Rows from block 5 of the image encoder, named by matrix and row number. Rows with one number belong to one neuron. Each number is 200 + 20 x the weight over its row's rms, rounded and kept within 0 to 999. All counts start at 0. After the name is the row's rms in percent of the matrix's.
# gate: MLP gate (encoder.blocks.5.mlp.gate.weight, 512x192), inputs 96-191
# fc1: MLP up (encoder.blocks.5.mlp.fc1.weight, 512x192), inputs 96-191
# fc2: MLP down (encoder.blocks.5.mlp.fc2.weight, 192x512, transposed), outputs 96-191
gate.137,106,193,240,225,185,198,214,164,187,206,181,192,207,202,247,191,205,200,253,188,208,214,192,204,203,197,206,174,213,202,192,217,177,164,189,171,203,213,195,222,226,230,177,224,184,201,196,213,196,194,211,214,186,201,189,208,193,174,182,194,194,157,182,186,234,137,185,228,247,218,225,196,233,169,220,236,186,224,186,169,213,220,184,206,201,227,211,195,185,183,186,242,199,182,233,185,233
fc1.137,107,220,185,209,173,204,232,203,195,206,194,195,206,170,150,190,202,183,188,219,186,199,185,179,196,181,201,189,215,191,248,226,219,186,221,217,237,220,187,169,197,219,211,185,200,155,217,199,191,166,158,195,151,199,196,214,163,187,182,193,259,208,173,156,198,213,200,217,196,205,199,183,204,180,193,208,204,207,202,185,214,151,193,195,180,181,242,240,177,203,203,193,192,211,212,194,246
fc2.137,105,181,225,213,175,186,220,217,212,195,173,220,173,197,224,216,174,192,173,226,218,200,183,239,209,241,193,168,248,214,186,199,245,162,208,218,218,200,197,157,184,199,233,201,161,214,241,184,228,200,224,196,150,196,213,178,213,168,208,202,225,197,162,172,189,234,221,194,205,194,212,198,216,192,206,192,203,245,201,221,210,178,167,205,197,224,244,193,184,209,206,189,190,202,214,175,181
gate.138,120,222,173,201,146,226,223,211,206,193,186,194,191,200,191,216,195,184,192,213,180,207,201,174,216,173,244,190,210,190,215,185,194,188,145,234,196,184,217,196,177,204,182,194,209,156,224,170,203,202,221,218,161,223,221,198,218,185,218,246,230,217,225,179,213,223,193,177,202,209,213,219,167,200,216,211,205,219,190,187,207,265,214,203,187,219,196,209,199,190,198,220,204,185,193,217,202
fc1.138,110,219,198,186,215,217,164,190,232,193,187,189,209,194,209,184,201,230,170,203,229,215,180,180,190,198,169,188,199,195,178,194,217,211,203,204,182,194,201,175,203,220,214,191,196,197,204,211,175,179,213,211,190,237,206,237,181,167,219,180,225,216,223,190,197,194,206,163,191,176,193,233,197,195,219,187,221,194,192,225,172,217,193,157,157,180,204,171,222,193,180,196,203,194,178,203,190
fc2.138,117,210,231,236,209,250,175,190,151,212,191,184,216,245,206,198,210,224,185,188,232,206,225,196,217,154,218,198,192,195,197,159,191,227,222,183,221,204,225,226,194,191,208,176,151,204,191,218,198,233,228,192,198,241,200,169,232,212,208,173,232,179,198,212,184,172,199,212,182,205,226,190,189,176,223,172,218,204,175,165,210,189,187,190,209,158,202,202,209,188,209,191,180,200,178,172,210
gate.139,121,199,222,208,185,217,191,223,203,190,177,215,180,180,215,187,235,205,236,218,204,187,176,181,211,208,230,192,195,185,156,181,181,165,221,180,221,188,194,183,194,171,221,210,186,180,213,181,215,163,236,197,204,235,218,218,183,194,181,203,207,190,194,211,214,198,213,204,200,184,192,211,203,170,234,210,170,205,223,244,222,221,201,203,209,169,190,194,204,212,248,199,179,154,190,196,202
fc1.139,116,237,161,186,195,219,201,211,176,209,214,204,180,193,187,183,205,226,233,201,220,210,198,216,172,199,215,202,174,180,207,157,187,203,156,210,189,213,168,201,203,181,232,190,219,195,187,167,165,218,221,178,213,186,168,209,199,187,208,177,237,165,168,185,194,201,217,196,185,204,192,212,176,201,215,219,211,196,182,218,200,235,222,238,219,196,190,238,201,214,171,193,202,227,168,207,183
fc2.139,113,177,199,206,212,184,204,160,184,226,213,191,170,196,191,218,159,209,185,202,201,202,178,210,218,221,178,175,210,205,223,213,219,173,217,183,197,186,201,227,225,209,206,239,208,184,238,212,203,200,212,178,243,166,212,235,207,161,198,198,209,250,188,221,193,168,188,167,188,194,197,200,213,199,203,195,209,227,192,198,209,224,201,242,192,191,215,193,183,207,210,180,234,208,194,170,221
gate.140,081,209,197,228,181,209,233,230,220,202,179,198,178,181,194,193,192,185,213,198,181,176,197,210,192,239,169,201,231,200,199,200,212,211,209,208,221,202,234,172,195,251,195,164,204,215,201,186,186,218,188,206,242,179,195,183,183,192,184,199,203,211,225,196,215,187,189,224,192,196,219,211,178,239,227,193,212,243,199,159,197,188,210,180,210,195,193,214,191,230,189,216,229,169,241,206,185
fc1.140,075,208,163,202,208,184,223,185,216,223,166,163,170,211,180,192,187,211,183,242,207,214,201,175,229,212,183,188,181,142,246,194,204,199,207,178,178,206,223,211,188,207,201,204,227,196,203,198,206,196,221,215,228,206,184,219,189,198,209,181,202,215,205,196,182,210,183,247,182,216,210,181,182,196,207,191,186,202,197,171,204,233,204,208,218,152,185,230,174,185,203,211,214,227,190,181,219
fc2.140,083,206,220,201,186,204,202,191,217,209,189,180,263,217,215,195,222,192,174,199,187,209,235,181,233,184,235,201,187,179,194,178,218,218,170,188,184,211,187,184,218,161,234,187,201,173,198,238,190,197,194,188,191,192,197,166,196,178,254,217,166,193,184,221,214,192,186,179,206,221,218,188,221,204,225,209,196,235,200,181,189,186,186,190,147,186,194,208,214,221,183,196,186,230,196,240,215
gate.141,103,197,226,192,214,166,217,177,198,220,196,217,204,181,200,211,187,183,221,191,175,227,195,196,190,186,185,194,241,204,195,188,179,204,220,194,185,219,224,196,205,218,175,203,182,196,242,237,186,208,209,211,203,201,230,213,237,172,197,219,218,211,172,182,211,193,204,188,165,262,180,168,210,194,229,202,187,217,203,242,182,182,194,250,204,235,183,221,181,177,190,212,216,198,227,210,179
fc1.141,100,211,210,182,199,217,223,246,252,234,191,174,217,197,176,213,162,180,215,195,179,176,216,210,200,209,237,230,186,207,187,220,175,203,220,203,223,194,221,192,196,211,183,203,187,224,206,199,152,186,209,205,198,214,210,187,222,174,201,216,221,216,195,218,202,179,154,171,196,191,206,202,207,226,197,212,173,241,204,187,203,192,210,203,207,203,237,182,207,201,217,170,208,192,211,195,250
fc2.141,098,203,191,213,172,216,166,198,206,190,214,192,216,185,203,199,197,230,162,204,175,208,189,200,195,165,184,208,251,220,152,192,190,186,227,222,168,167,238,164,184,194,196,203,221,207,206,219,187,232,220,207,192,205,194,203,202,216,193,185,215,195,210,197,210,202,216,171,192,192,220,202,197,177,167,209,189,190,153,201,201,219,204,164,224,246,174,170,203,194,196,168,245,205,202,224,188
gate.142,112,235,202,182,191,194,197,198,207,178,200,201,210,182,183,222,180,207,188,211,211,188,212,196,229,227,233,203,193,190,225,162,206,212,231,239,193,188,185,197,206,178,225,221,190,204,160,172,177,174,219,211,174,175,158,191,188,231,205,203,174,186,160,173,242,199,193,208,200,183,219,201,253,222,205,183,193,189,211,197,175,202,197,218,251,215,229,227,204,209,201,134,199,236,194,213,210
fc1.142,110,195,187,230,183,212,203,222,199,204,196,223,199,167,190,218,237,221,193,190,200,186,209,193,171,205,200,234,183,206,224,195,203,201,197,213,202,189,187,163,199,213,197,218,198,208,200,209,198,217,162,156,221,202,187,174,159,203,184,206,199,193,201,232,171,191,229,194,211,207,176,165,179,199,188,193,168,201,202,227,199,190,165,224,199,167,196,228,181,174,190,164,209,183,205,209,221
fc2.142,108,157,179,157,216,184,232,211,221,187,199,183,186,239,211,202,149,172,225,192,183,190,198,192,197,159,199,186,210,206,178,197,195,194,147,201,207,194,207,236,189,184,197,180,212,189,197,178,200,209,209,181,189,179,167,206,214,194,213,237,200,200,186,189,215,183,193,216,233,206,199,214,183,188,208,219,230,235,232,189,183,186,180,208,179,156,179,200,231,210,199,212,198,210,203,223,203
gate.143,116,205,186,204,195,235,212,178,211,188,206,193,173,201,183,192,224,201,178,264,207,206,163,159,203,216,178,218,162,217,224,187,189,211,166,201,175,206,225,190,159,209,212,182,216,202,179,206,197,210,229,188,187,177,165,174,183,217,180,172,250,219,203,205,196,175,233,189,207,192,210,206,196,206,193,164,205,219,214,209,184,198,195,197,206,176,172,205,197,206,199,212,155,198,183,211,197
fc1.143,114,172,230,218,191,204,225,212,205,179,163,193,186,203,201,201,197,176,190,228,237,190,153,189,211,186,201,181,217,170,191,204,202,207,148,200,206,213,203,184,191,198,227,187,229,186,199,171,196,237,209,207,200,196,190,168,216,177,174,177,198,215,179,208,207,192,234,236,195,200,215,256,197,187,192,198,194,181,187,189,211,169,208,192,216,198,192,197,213,152,201,218,174,178,195,194,204
fc2.143,113,195,211,180,205,218,192,200,182,204,220,206,222,240,195,189,205,197,205,145,200,207,205,176,209,227,186,224,209,183,185,200,203,210,217,177,227,195,234,200,187,185,228,223,159,205,175,234,199,204,194,204,191,193,221,183,199,221,202,198,205,234,215,219,209,180,218,154,229,229,182,184,169,182,224,234,188,225,231,227,198,213,207,193,198,210,161,229,213,182,182,196,215,201,159,192,167
gate.144,007,214,204,225,210,189,249,222,206,189,212,184,179,182,175,197,186,199,229,222,176,209,194,162,217,188,198,215,204,179,232,190,196,205,157,226,217,226,183,212,202,166,200,215,187,167,214,229,208,213,224,214,194,181,190,209,243,220,238,206,230,185,231,185,213,200,197,184,219,231,160,204,171,160,189,236,183,216,212,189,220,242,181,214,213,215,193,171,232,206,171,210,143,169,184,177,189
fc1.144,006,201,187,218,202,204,197,176,203,191,226,196,198,212,171,204,180,197,245,184,212,201,152,204,162,230,176,172,214,225,184,212,187,157,198,212,197,204,198,215,198,210,217,224,183,221,197,170,205,181,191,193,215,177,197,191,225,233,216,168,170,155,230,195,168,195,209,205,183,232,209,225,213,195,186,149,202,179,189,176,239,213,176,191,200,217,179,199,195,206,213,225,179,222,210,207,226
fc2.144,007,175,233,200,203,233,184,165,194,214,178,225,225,186,220,187,215,218,181,209,205,214,207,181,222,191,171,178,169,198,213,179,198,219,220,181,209,213,234,191,192,180,202,221,206,229,197,208,186,214,213,224,179,199,188,221,198,197,226,224,188,213,191,195,190,203,209,222,193,195,169,168,180,156,241,228,204,235,182,172,214,175,222,192,242,173,199,188,181,189,202,217,218,218,218,198,166
gate.145,112,198,194,196,205,212,210,174,210,187,213,200,218,224,219,194,196,174,190,188,210,206,174,212,209,176,182,239,193,227,192,213,181,232,204,189,202,178,194,145,208,198,207,210,231,215,203,208,219,238,211,191,210,156,224,169,198,165,185,181,181,213,188,203,205,199,198,174,221,200,228,195,201,246,194,195,213,215,201,237,194,209,210,207,197,181,215,197,209,187,165,155,196,201,209,163,215
fc1.145,113,184,186,213,212,208,211,177,210,211,208,189,226,209,197,212,221,182,226,224,155,184,177,201,208,207,211,194,196,208,216,215,169,198,164,162,199,182,217,192,220,208,157,209,161,243,219,187,197,173,211,231,211,199,211,192,155,190,142,198,212,200,212,223,227,246,204,209,223,211,213,216,200,230,171,191,231,178,184,157,197,179,214,162,224,222,190,176,197,212,203,202,216,207,197,213,164
fc2.145,108,214,206,170,243,213,207,200,246,208,195,193,217,198,209,210,155,225,176,200,216,188,186,221,212,220,195,215,182,200,208,205,221,148,182,195,188,167,213,169,210,194,202,213,246,184,204,199,212,199,196,195,206,203,204,199,200,201,196,177,190,217,165,174,199,235,205,216,196,202,208,148,239,185,190,165,203,181,226,210,197,213,204,224,225,227,192,175,167,249,224,186,189,202,187,185,222
gate.146,104,217,201,234,182,200,228,212,181,162,222,195,216,213,206,228,202,186,185,166,178,192,192,158,187,197,195,228,202,193,159,232,180,179,224,248,210,189,208,196,206,213,213,184,187,174,201,189,199,202,202,204,222,213,234,189,186,178,208,217,200,197,214,216,210,169,211,208,191,195,205,198,197,167,219,213,169,209,178,197,176,171,180,163,194,224,202,188,197,185,193,227,175,195,242,199,194
fc1.146,099,176,216,209,174,230,227,203,211,206,172,222,191,189,210,184,204,170,255,190,208,163,171,194,215,191,215,200,200,194,246,206,187,223,202,193,177,241,212,222,219,199,210,214,215,174,190,200,231,227,205,214,210,191,192,195,253,226,201,172,203,192,166,226,150,183,221,216,207,208,243,188,227,195,180,180,236,189,170,172,198,233,169,180,223,200,170,211,219,211,210,165,196,189,167,190,215
fc2.146,098,212,205,213,235,203,184,202,202,221,202,209,170,186,210,185,209,163,182,209,182,171,177,191,193,139,216,207,188,207,180,225,212,216,225,223,211,214,181,204,195,201,178,183,205,162,211,199,211,243,202,204,232,213,192,174,197,149,205,171,183,194,219,181,230,178,218,198,232,222,215,177,218,208,217,205,169,218,202,194,186,203,192,204,184,202,197,212,166,219,176,156,212,176,202,209,202
gate.147,106,199,212,193,218,223,207,153,209,177,220,195,188,241,206,232,173,191,219,196,236,201,197,210,202,230,189,183,209,172,184,171,174,203,194,169,183,172,229,197,205,206,189,153,160,198,176,179,231,219,214,189,196,224,218,196,181,192,185,222,222,201,234,220,195,174,178,200,212,202,174,203,194,171,204,172,260,206,213,171,185,194,196,199,209,211,207,184,200,178,196,198,207,218,198,215,181
fc1.147,111,202,201,171,205,178,208,201,171,213,180,196,174,211,186,211,238,236,224,194,226,224,158,208,209,214,175,181,192,201,166,213,191,206,170,171,174,194,208,178,225,198,198,181,197,203,175,230,176,222,212,221,177,248,205,208,185,192,192,177,215,223,223,217,171,193,238,210,210,226,225,193,219,191,210,188,249,211,196,223,237,175,227,196,212,197,208,186,199,197,233,197,197,169,210,219,178
fc2.147,113,196,207,198,232,153,182,182,199,211,203,194,181,210,209,223,173,185,190,237,215,219,204,219,200,169,189,189,209,178,172,210,225,166,204,218,210,205,211,209,233,188,193,173,225,199,224,184,202,195,226,187,187,209,165,208,161,178,199,229,197,223,151,192,198,209,187,182,189,203,217,223,205,175,207,202,220,219,201,189,239,208,219,192,183,201,208,202,193,191,221,193,204,185,224,225,232
gate.148,114,190,212,209,212,216,210,189,202,193,192,175,196,252,231,200,233,179,226,204,185,184,198,178,228,183,202,198,180,205,210,211,228,195,194,215,187,172,200,235,188,219,141,236,179,198,226,186,210,241,218,188,201,223,226,192,195,220,190,196,190,233,212,173,215,195,185,221,221,159,191,222,193,183,221,206,208,198,212,248,147,186,217,181,193,237,218,197,217,216,164,179,205,195,178,213,188
fc1.148,113,204,210,188,197,201,220,196,193,171,180,193,203,163,173,202,208,227,203,186,207,187,189,183,207,188,133,201,201,209,189,194,196,169,170,183,191,202,169,197,231,199,203,217,241,215,207,200,221,202,206,181,206,165,185,215,225,233,183,223,186,198,178,215,216,203,211,180,197,178,190,211,171,194,224,206,193,205,231,221,202,200,236,177,174,184,206,193,143,192,182,215,213,253,236,189,217
fc2.148,113,182,161,187,237,174,186,204,229,211,208,184,226,185,223,223,204,192,206,182,170,187,222,224,227,208,226,236,225,216,207,248,234,197,214,166,207,220,190,196,191,212,180,186,162,226,161,190,212,209,200,188,212,184,167,204,162,202,219,214,170,216,176,210,227,175,196,184,198,200,229,177,146,177,208,195,234,206,177,191,210,218,189,202,197,226,182,206,209,199,231,198,184,169,189,186,156
gate.149,111,231,182,243,179,181,198,208,207,194,173,211,185,223,160,210,173,218,185,233,188,217,211,183,240,239,217,177,201,235,191,205,187,209,227,225,188,213,197,216,217,178,187,200,198,208,199,195,196,193,203,206,205,175,180,172,230,201,188,220,208,219,206,203,187,183,211,176,235,198,200,196,183,180,207,227,188,197,193,151,215,210,199,238,192,246,226,207,209,179,182,184,228,199,214,221,159
fc1.149,109,174,189,172,220,201,200,215,213,174,204,258,225,199,228,187,175,217,193,235,203,215,191,239,185,168,148,174,165,209,195,183,208,196,189,179,197,217,182,185,199,246,215,218,185,209,193,201,202,226,184,232,204,205,220,225,227,206,209,226,178,191,180,197,225,209,183,259,211,188,194,167,217,213,194,246,225,239,199,222,209,203,217,207,176,211,206,193,220,212,184,209,179,223,189,193,231
fc2.149,108,203,210,186,223,176,212,188,185,246,193,198,223,207,167,168,217,203,204,205,214,193,204,207,178,172,181,230,185,213,196,199,205,176,203,171,204,212,197,247,183,198,194,198,179,223,176,202,207,195,182,196,186,213,186,195,208,216,205,167,191,188,209,229,221,173,171,185,170,209,212,227,210,202,211,188,192,191,182,184,188,184,187,205,212,183,222,182,184,183,190,203,196,202,243,208,235
gate.150,121,237,185,185,181,189,194,204,173,207,190,179,219,202,217,179,248,222,187,207,194,216,187,178,179,223,195,194,227,241,198,189,201,234,203,260,177,190,212,206,205,187,219,170,186,184,216,169,202,199,208,196,251,234,209,197,219,171,185,193,207,189,196,227,183,181,198,230,189,200,170,207,187,172,176,230,195,203,204,203,188,198,172,229,220,213,169,183,173,210,210,200,188,211,223,208,209
fc1.150,115,163,220,184,215,222,194,191,201,168,192,192,186,172,196,213,147,216,207,198,178,229,181,195,203,187,181,170,216,166,222,209,196,203,200,219,177,195,216,213,204,165,204,189,200,213,163,172,203,185,193,200,191,183,160,231,210,185,197,208,176,265,232,210,201,207,201,213,185,202,214,200,250,207,202,195,196,194,193,188,210,210,185,210,214,196,213,192,171,187,241,203,240,190,227,208,193
fc2.150,117,208,201,196,201,197,178,221,179,185,221,241,233,206,163,214,205,212,193,181,217,235,201,217,221,206,224,217,188,229,217,198,194,205,170,211,224,188,200,194,189,180,226,234,189,181,227,183,161,182,215,208,203,235,202,153,150,196,228,216,196,165,176,172,204,195,141,207,212,220,207,229,197,186,227,215,208,191,212,173,227,199,212,169,209,221,224,195,233,176,205,214,215,170,200,205,190
gate.151,103,234,166,173,182,221,230,226,195,233,222,214,212,207,184,191,230,214,210,227,220,181,207,195,192,165,208,208,194,201,193,228,214,203,163,197,214,221,196,207,187,209,184,176,224,205,200,199,204,223,187,171,169,192,201,235,178,200,177,204,180,179,161,211,201,222,200,222,205,188,146,197,184,172,209,218,225,223,212,191,196,221,177,188,192,203,162,214,181,171,192,188,231,226,200,195,194
fc1.151,107,219,219,217,214,174,202,219,219,227,238,193,183,196,231,175,221,216,220,186,202,171,193,220,170,170,211,172,214,206,246,191,233,213,200,193,194,183,142,174,187,193,223,173,196,222,193,197,151,212,188,216,184,155,183,222,208,199,201,174,195,201,225,219,182,192,176,201,256,197,207,215,210,183,217,212,216,207,227,172,216,182,206,226,213,193,195,228,216,192,191,225,207,178,160,225,163
fc2.151,103,178,209,172,166,199,194,192,231,212,186,186,176,211,192,235,181,186,197,223,214,198,207,224,221,174,194,212,244,219,220,220,211,185,187,165,192,172,196,211,181,199,205,222,203,193,224,163,166,189,165,210,174,181,190,181,200,226,228,216,168,256,205,190,206,185,228,196,195,206,222,192,194,196,248,211,211,234,183,217,214,209,210,186,218,178,201,217,192,177,205,201,186,195,186,199,205
gate.152,106,182,219,199,209,203,165,192,197,199,209,216,200,226,185,184,180,206,226,180,239,203,213,203,180,202,202,214,179,199,227,200,210,185,189,198,219,183,171,211,222,219,178,179,186,205,228,201,175,200,198,184,180,212,206,183,171,190,188,216,201,226,194,174,222,175,209,207,200,165,229,177,225,232,212,220,229,192,174,209,195,222,218,215,179,225,203,185,212,249,214,183,237,189,218,199,220
fc1.152,104,218,226,171,205,198,199,192,214,239,229,187,213,162,213,200,236,196,161,188,192,204,162,204,189,192,201,218,193,197,165,154,183,200,205,189,197,215,193,203,216,188,182,198,205,165,201,238,215,204,230,170,208,229,194,230,212,224,183,218,189,204,213,190,188,185,222,209,194,196,210,214,221,193,177,185,244,198,209,227,231,190,197,139,198,189,172,224,211,192,204,185,183,228,187,210,191
fc2.152,105,184,229,209,184,185,200,207,200,232,178,223,226,188,187,206,216,209,233,205,192,204,214,219,210,202,194,203,223,195,186,189,174,258,172,164,198,159,195,209,203,171,163,202,211,222,190,217,175,198,202,205,195,180,191,205,171,236,222,194,210,185,179,212,194,204,202,189,188,180,203,212,189,199,211,206,184,208,211,193,218,198,202,174,199,230,199,194,242,199,191,182,203,209,242,233,169
gate.153,108,204,212,212,222,225,218,185,218,219,202,183,181,207,196,200,240,208,189,227,236,196,221,187,179,217,236,207,212,199,227,186,176,232,193,196,206,171,184,151,197,201,172,204,203,205,200,215,201,196,190,175,204,188,191,178,182,174,190,216,210,183,192,196,208,204,190,222,202,177,170,188,212,203,228,163,175,180,232,179,177,179,167,185,191,225,172,218,192,230,144,205,214,248,185,216,202
fc1.153,114,194,190,191,208,186,197,187,187,202,199,219,201,204,209,184,204,208,182,204,220,179,217,169,224,185,192,194,190,189,215,182,197,141,231,226,217,230,160,216,232,198,189,208,192,184,234,183,244,223,213,201,204,188,189,197,205,211,188,202,195,220,195,198,177,236,193,207,170,183,212,195,216,201,215,200,210,195,218,200,194,210,196,194,175,218,175,237,162,211,170,213,207,198,216,175,196
fc2.153,111,199,247,212,206,195,187,200,217,218,206,190,191,201,203,184,185,169,201,218,209,196,200,160,189,176,233,216,175,223,230,192,175,189,195,171,179,195,195,207,203,181,234,192,218,212,208,166,188,217,202,184,198,219,219,173,197,208,225,184,202,213,219,190,189,201,171,181,144,212,197,169,189,186,213,217,222,214,164,213,192,226,194,249,184,194,220,178,188,224,211,208,217,213,243,220,201
gate.154,032,183,214,160,225,215,219,201,165,204,205,218,187,179,144,162,192,217,221,222,213,199,195,210,211,217,192,208,226,205,229,233,192,193,213,211,234,194,192,200,154,200,224,208,189,177,246,201,184,191,203,237,207,188,212,199,208,189,209,176,219,169,183,180,195,174,187,213,191,208,185,193,202,204,179,148,229,191,216,177,199,231,190,191,222,196,225,190,208,179,219,173,203,215,192,212,208
fc1.154,034,206,196,198,192,203,206,204,216,203,219,181,172,202,205,220,220,201,239,229,188,219,178,181,191,210,198,223,218,201,162,211,179,270,229,207,163,198,196,226,177,203,194,164,196,224,223,206,228,190,211,223,177,225,208,228,193,205,175,201,189,155,220,175,204,210,211,179,224,218,198,210,188,168,176,198,228,179,151,184,233,187,194,175,204,184,207,204,176,199,194,212,190,201,201,197,188
fc2.154,033,179,205,212,224,196,193,172,195,200,208,212,252,207,189,175,175,201,167,190,217,225,193,214,207,221,169,190,195,160,218,205,219,228,205,177,222,206,200,193,210,164,201,193,189,189,216,180,197,225,213,196,211,226,203,188,179,194,209,144,201,233,209,208,197,153,217,197,174,212,225,186,224,207,194,182,229,224,204,197,181,176,182,238,207,194,184,228,199,204,212,234,200,216,211,221,210
gate.155,008,216,196,227,172,194,241,191,199,203,183,143,195,225,170,202,209,186,196,224,215,188,168,213,199,187,197,213,186,200,210,165,206,203,236,179,198,218,199,176,202,238,232,176,186,221,181,211,177,190,179,218,229,192,202,217,172,223,163,187,213,195,153,215,202,209,192,173,189,203,214,243,211,198,186,211,216,206,220,221,199,183,195,207,203,235,181,189,194,234,211,196,205,185,203,229,197
fc1.155,008,219,200,182,209,192,194,225,189,184,195,196,222,200,181,147,236,188,207,175,177,220,216,165,202,213,207,221,216,205,209,204,224,199,184,185,252,212,214,199,217,209,151,229,174,192,196,168,200,200,188,192,190,195,172,190,213,189,222,232,171,191,188,215,217,201,206,232,214,168,209,233,216,192,226,188,181,208,190,205,205,223,224,217,211,213,187,181,198,228,191,180,218,208,207,192,205
fc2.155,009,196,209,207,174,196,212,208,203,205,179,208,231,234,245,237,195,176,190,215,217,227,221,221,209,233,213,210,181,206,238,183,179,172,239,174,212,171,206,198,213,201,206,190,168,190,189,200,193,184,197,212,213,235,219,211,230,176,187,161,209,206,219,200,175,208,201,169,227,214,219,188,181,203,156,222,209,209,198,193,209,232,163,144,191,220,219,244,178,178,172,194,194,197,226,222,215
gate.156,102,180,198,189,239,199,156,228,188,190,182,199,195,216,175,189,217,243,213,208,187,196,212,221,155,187,196,179,187,200,199,194,250,194,204,193,229,196,183,182,184,188,220,223,209,221,196,198,188,201,159,200,195,188,199,183,192,188,214,178,219,189,212,197,209,189,179,176,217,225,252,193,190,209,205,166,228,207,182,210,219,202,205,230,172,213,177,202,212,199,206,244,170,186,195,207,188
fc1.156,110,235,188,186,167,171,210,210,209,223,173,177,203,182,189,201,187,154,165,211,210,209,194,215,229,208,241,230,187,201,190,196,207,186,224,163,195,216,222,183,173,224,190,220,182,185,228,185,207,190,204,163,201,210,171,181,215,208,219,205,198,204,218,216,158,212,183,239,190,232,190,252,195,192,215,220,203,212,222,217,186,216,229,212,200,185,185,209,185,174,182,167,203,207,224,201,201
fc2.156,105,232,214,189,214,208,203,151,211,218,166,198,196,150,196,177,194,200,202,204,180,195,193,204,221,251,175,192,216,262,193,214,184,197,201,219,165,238,210,259,181,245,232,224,207,166,196,242,187,185,200,199,208,151,203,190,193,218,232,194,193,234,210,170,186,196,228,202,217,196,224,219,229,204,240,189,212,185,202,208,209,215,197,236,252,211,209,203,204,188,159,190,184,208,212,174,208
gate.157,107,196,187,194,220,227,195,181,212,187,164,179,249,197,182,210,216,227,181,229,182,181,187,185,236,184,195,168,202,184,226,162,212,213,225,179,202,214,192,210,190,184,209,191,207,228,194,203,215,183,221,189,162,192,198,168,166,216,197,192,216,221,197,200,176,244,201,199,168,202,213,215,217,182,192,252,218,214,222,213,221,202,229,204,180,222,173,201,199,172,207,185,200,195,233,207,208
fc1.157,112,176,185,193,232,169,206,202,201,193,199,242,220,190,192,202,224,215,196,241,177,211,190,215,234,187,211,179,196,202,199,196,191,163,241,200,185,205,183,235,230,190,200,180,157,212,181,204,180,216,194,212,142,230,210,176,204,224,201,221,187,195,217,170,254,188,183,192,210,202,219,193,206,166,180,205,202,179,195,197,182,220,231,194,202,186,211,236,187,191,164,211,202,195,188,206,180
fc2.157,107,210,196,165,229,202,194,180,205,193,204,201,182,214,199,213,213,192,183,201,219,192,186,210,213,223,165,201,175,198,199,200,220,209,198,201,180,202,232,211,184,192,201,193,172,183,187,188,148,200,223,164,203,235,241,196,217,226,216,201,184,177,211,220,166,189,207,210,215,241,221,155,165,205,234,215,184,186,183,207,237,204,181,206,194,193,211,242,227,174,168,198,221,221,226,175,226
gate.158,116,215,174,206,197,202,194,219,206,175,238,186,200,192,232,194,191,229,200,212,215,192,232,247,213,183,197,191,182,201,222,184,182,203,178,202,194,208,224,185,187,223,223,228,204,179,158,187,208,212,183,200,176,228,228,174,220,211,210,240,210,192,182,207,187,181,192,160,196,230,245,227,219,213,187,206,198,235,205,200,158,208,221,195,234,210,171,175,212,212,209,188,177,212,196,193,203
fc1.158,119,194,210,199,180,201,172,194,192,174,202,202,207,221,215,168,197,197,205,216,191,229,159,193,207,176,215,189,173,240,164,203,208,179,200,197,203,179,181,213,219,183,209,257,155,187,180,210,194,198,186,170,189,192,205,170,185,192,207,181,204,186,201,210,186,205,201,190,218,201,193,223,184,219,188,166,177,226,178,190,223,198,203,210,177,224,168,250,179,227,226,200,199,163,170,206,181
fc2.158,116,217,213,179,185,188,190,192,204,215,188,177,210,227,207,192,237,215,176,199,227,234,217,214,195,209,196,177,166,188,214,185,211,209,228,208,206,198,168,189,190,183,188,197,197,160,210,177,209,205,182,188,198,168,235,143,209,197,201,191,182,199,209,166,215,222,193,216,211,222,223,189,209,190,175,207,184,215,187,234,206,181,198,188,202,213,216,217,184,153,183,213,201,189,176,209,218
gate.159,112,234,184,176,237,219,181,227,197,189,213,180,211,205,174,197,203,176,216,177,234,191,219,232,224,192,218,186,197,213,216,211,184,240,147,197,212,204,199,189,198,207,183,225,173,192,157,197,188,234,220,212,180,216,203,176,185,194,194,192,184,204,231,209,187,145,224,164,196,202,176,175,211,190,214,214,208,160,199,197,185,220,184,194,218,202,180,202,244,223,191,219,172,208,190,255,205
fc1.159,116,206,176,196,222,188,208,230,163,206,218,206,209,209,208,177,194,191,185,215,229,188,233,223,196,229,202,172,222,188,214,187,234,199,169,183,219,191,210,213,196,192,173,219,167,167,205,205,216,183,200,197,197,189,150,200,187,176,182,201,217,235,165,183,202,171,192,199,207,185,171,196,199,225,211,225,209,179,213,211,184,244,192,210,211,187,188,178,206,221,198,229,222,224,172,193,209
fc2.159,110,191,213,149,216,201,224,214,197,206,219,193,198,210,177,213,175,197,214,198,152,242,202,198,191,200,223,215,196,187,223,216,192,207,155,184,191,199,176,179,166,213,231,213,205,205,204,208,188,178,239,194,199,210,152,206,194,186,180,208,187,173,200,196,180,203,175,213,210,197,214,214,188,194,203,214,219,212,183,191,156,184,221,175,150,198,199,200,207,198,191,195,181,210,203,189,183
gate.160,119,197,205,175,160,195,193,219,231,269,204,222,236,221,182,225,167,207,177,218,227,162,189,185,211,220,166,174,213,206,177,225,233,189,211,218,237,177,222,190,216,178,192,243,201,174,170,177,213,189,205,218,193,229,212,201,180,228,223,200,193,215,239,193,198,211,190,167,178,212,231,230,171,180,169,208,191,196,216,187,182,223,192,206,183,185,216,201,211,165,204,191,178,182,192,183,208
fc1.160,110,225,186,212,226,200,186,220,196,224,216,208,206,225,215,171,170,158,226,177,201,195,211,185,161,183,205,213,208,193,206,221,215,164,213,191,185,199,185,182,167,217,200,192,202,208,192,187,253,169,175,213,250,159,223,201,215,182,182,208,222,215,202,199,173,179,203,195,218,182,197,183,185,226,164,184,239,168,211,235,193,189,230,202,201,208,175,224,187,196,188,203,221,176,225,207,232
fc2.160,115,204,197,211,205,204,221,187,160,210,203,222,236,202,227,189,215,183,199,182,223,181,203,193,185,201,204,211,176,178,232,201,203,194,215,193,209,205,163,174,189,220,224,192,199,227,194,219,192,201,202,196,214,212,204,218,199,217,210,205,197,201,190,192,179,209,197,201,197,198,231,200,219,177,203,180,220,176,247,189,192,193,191,212,198,160,220,188,213,185,170,167,172,241,217,184,219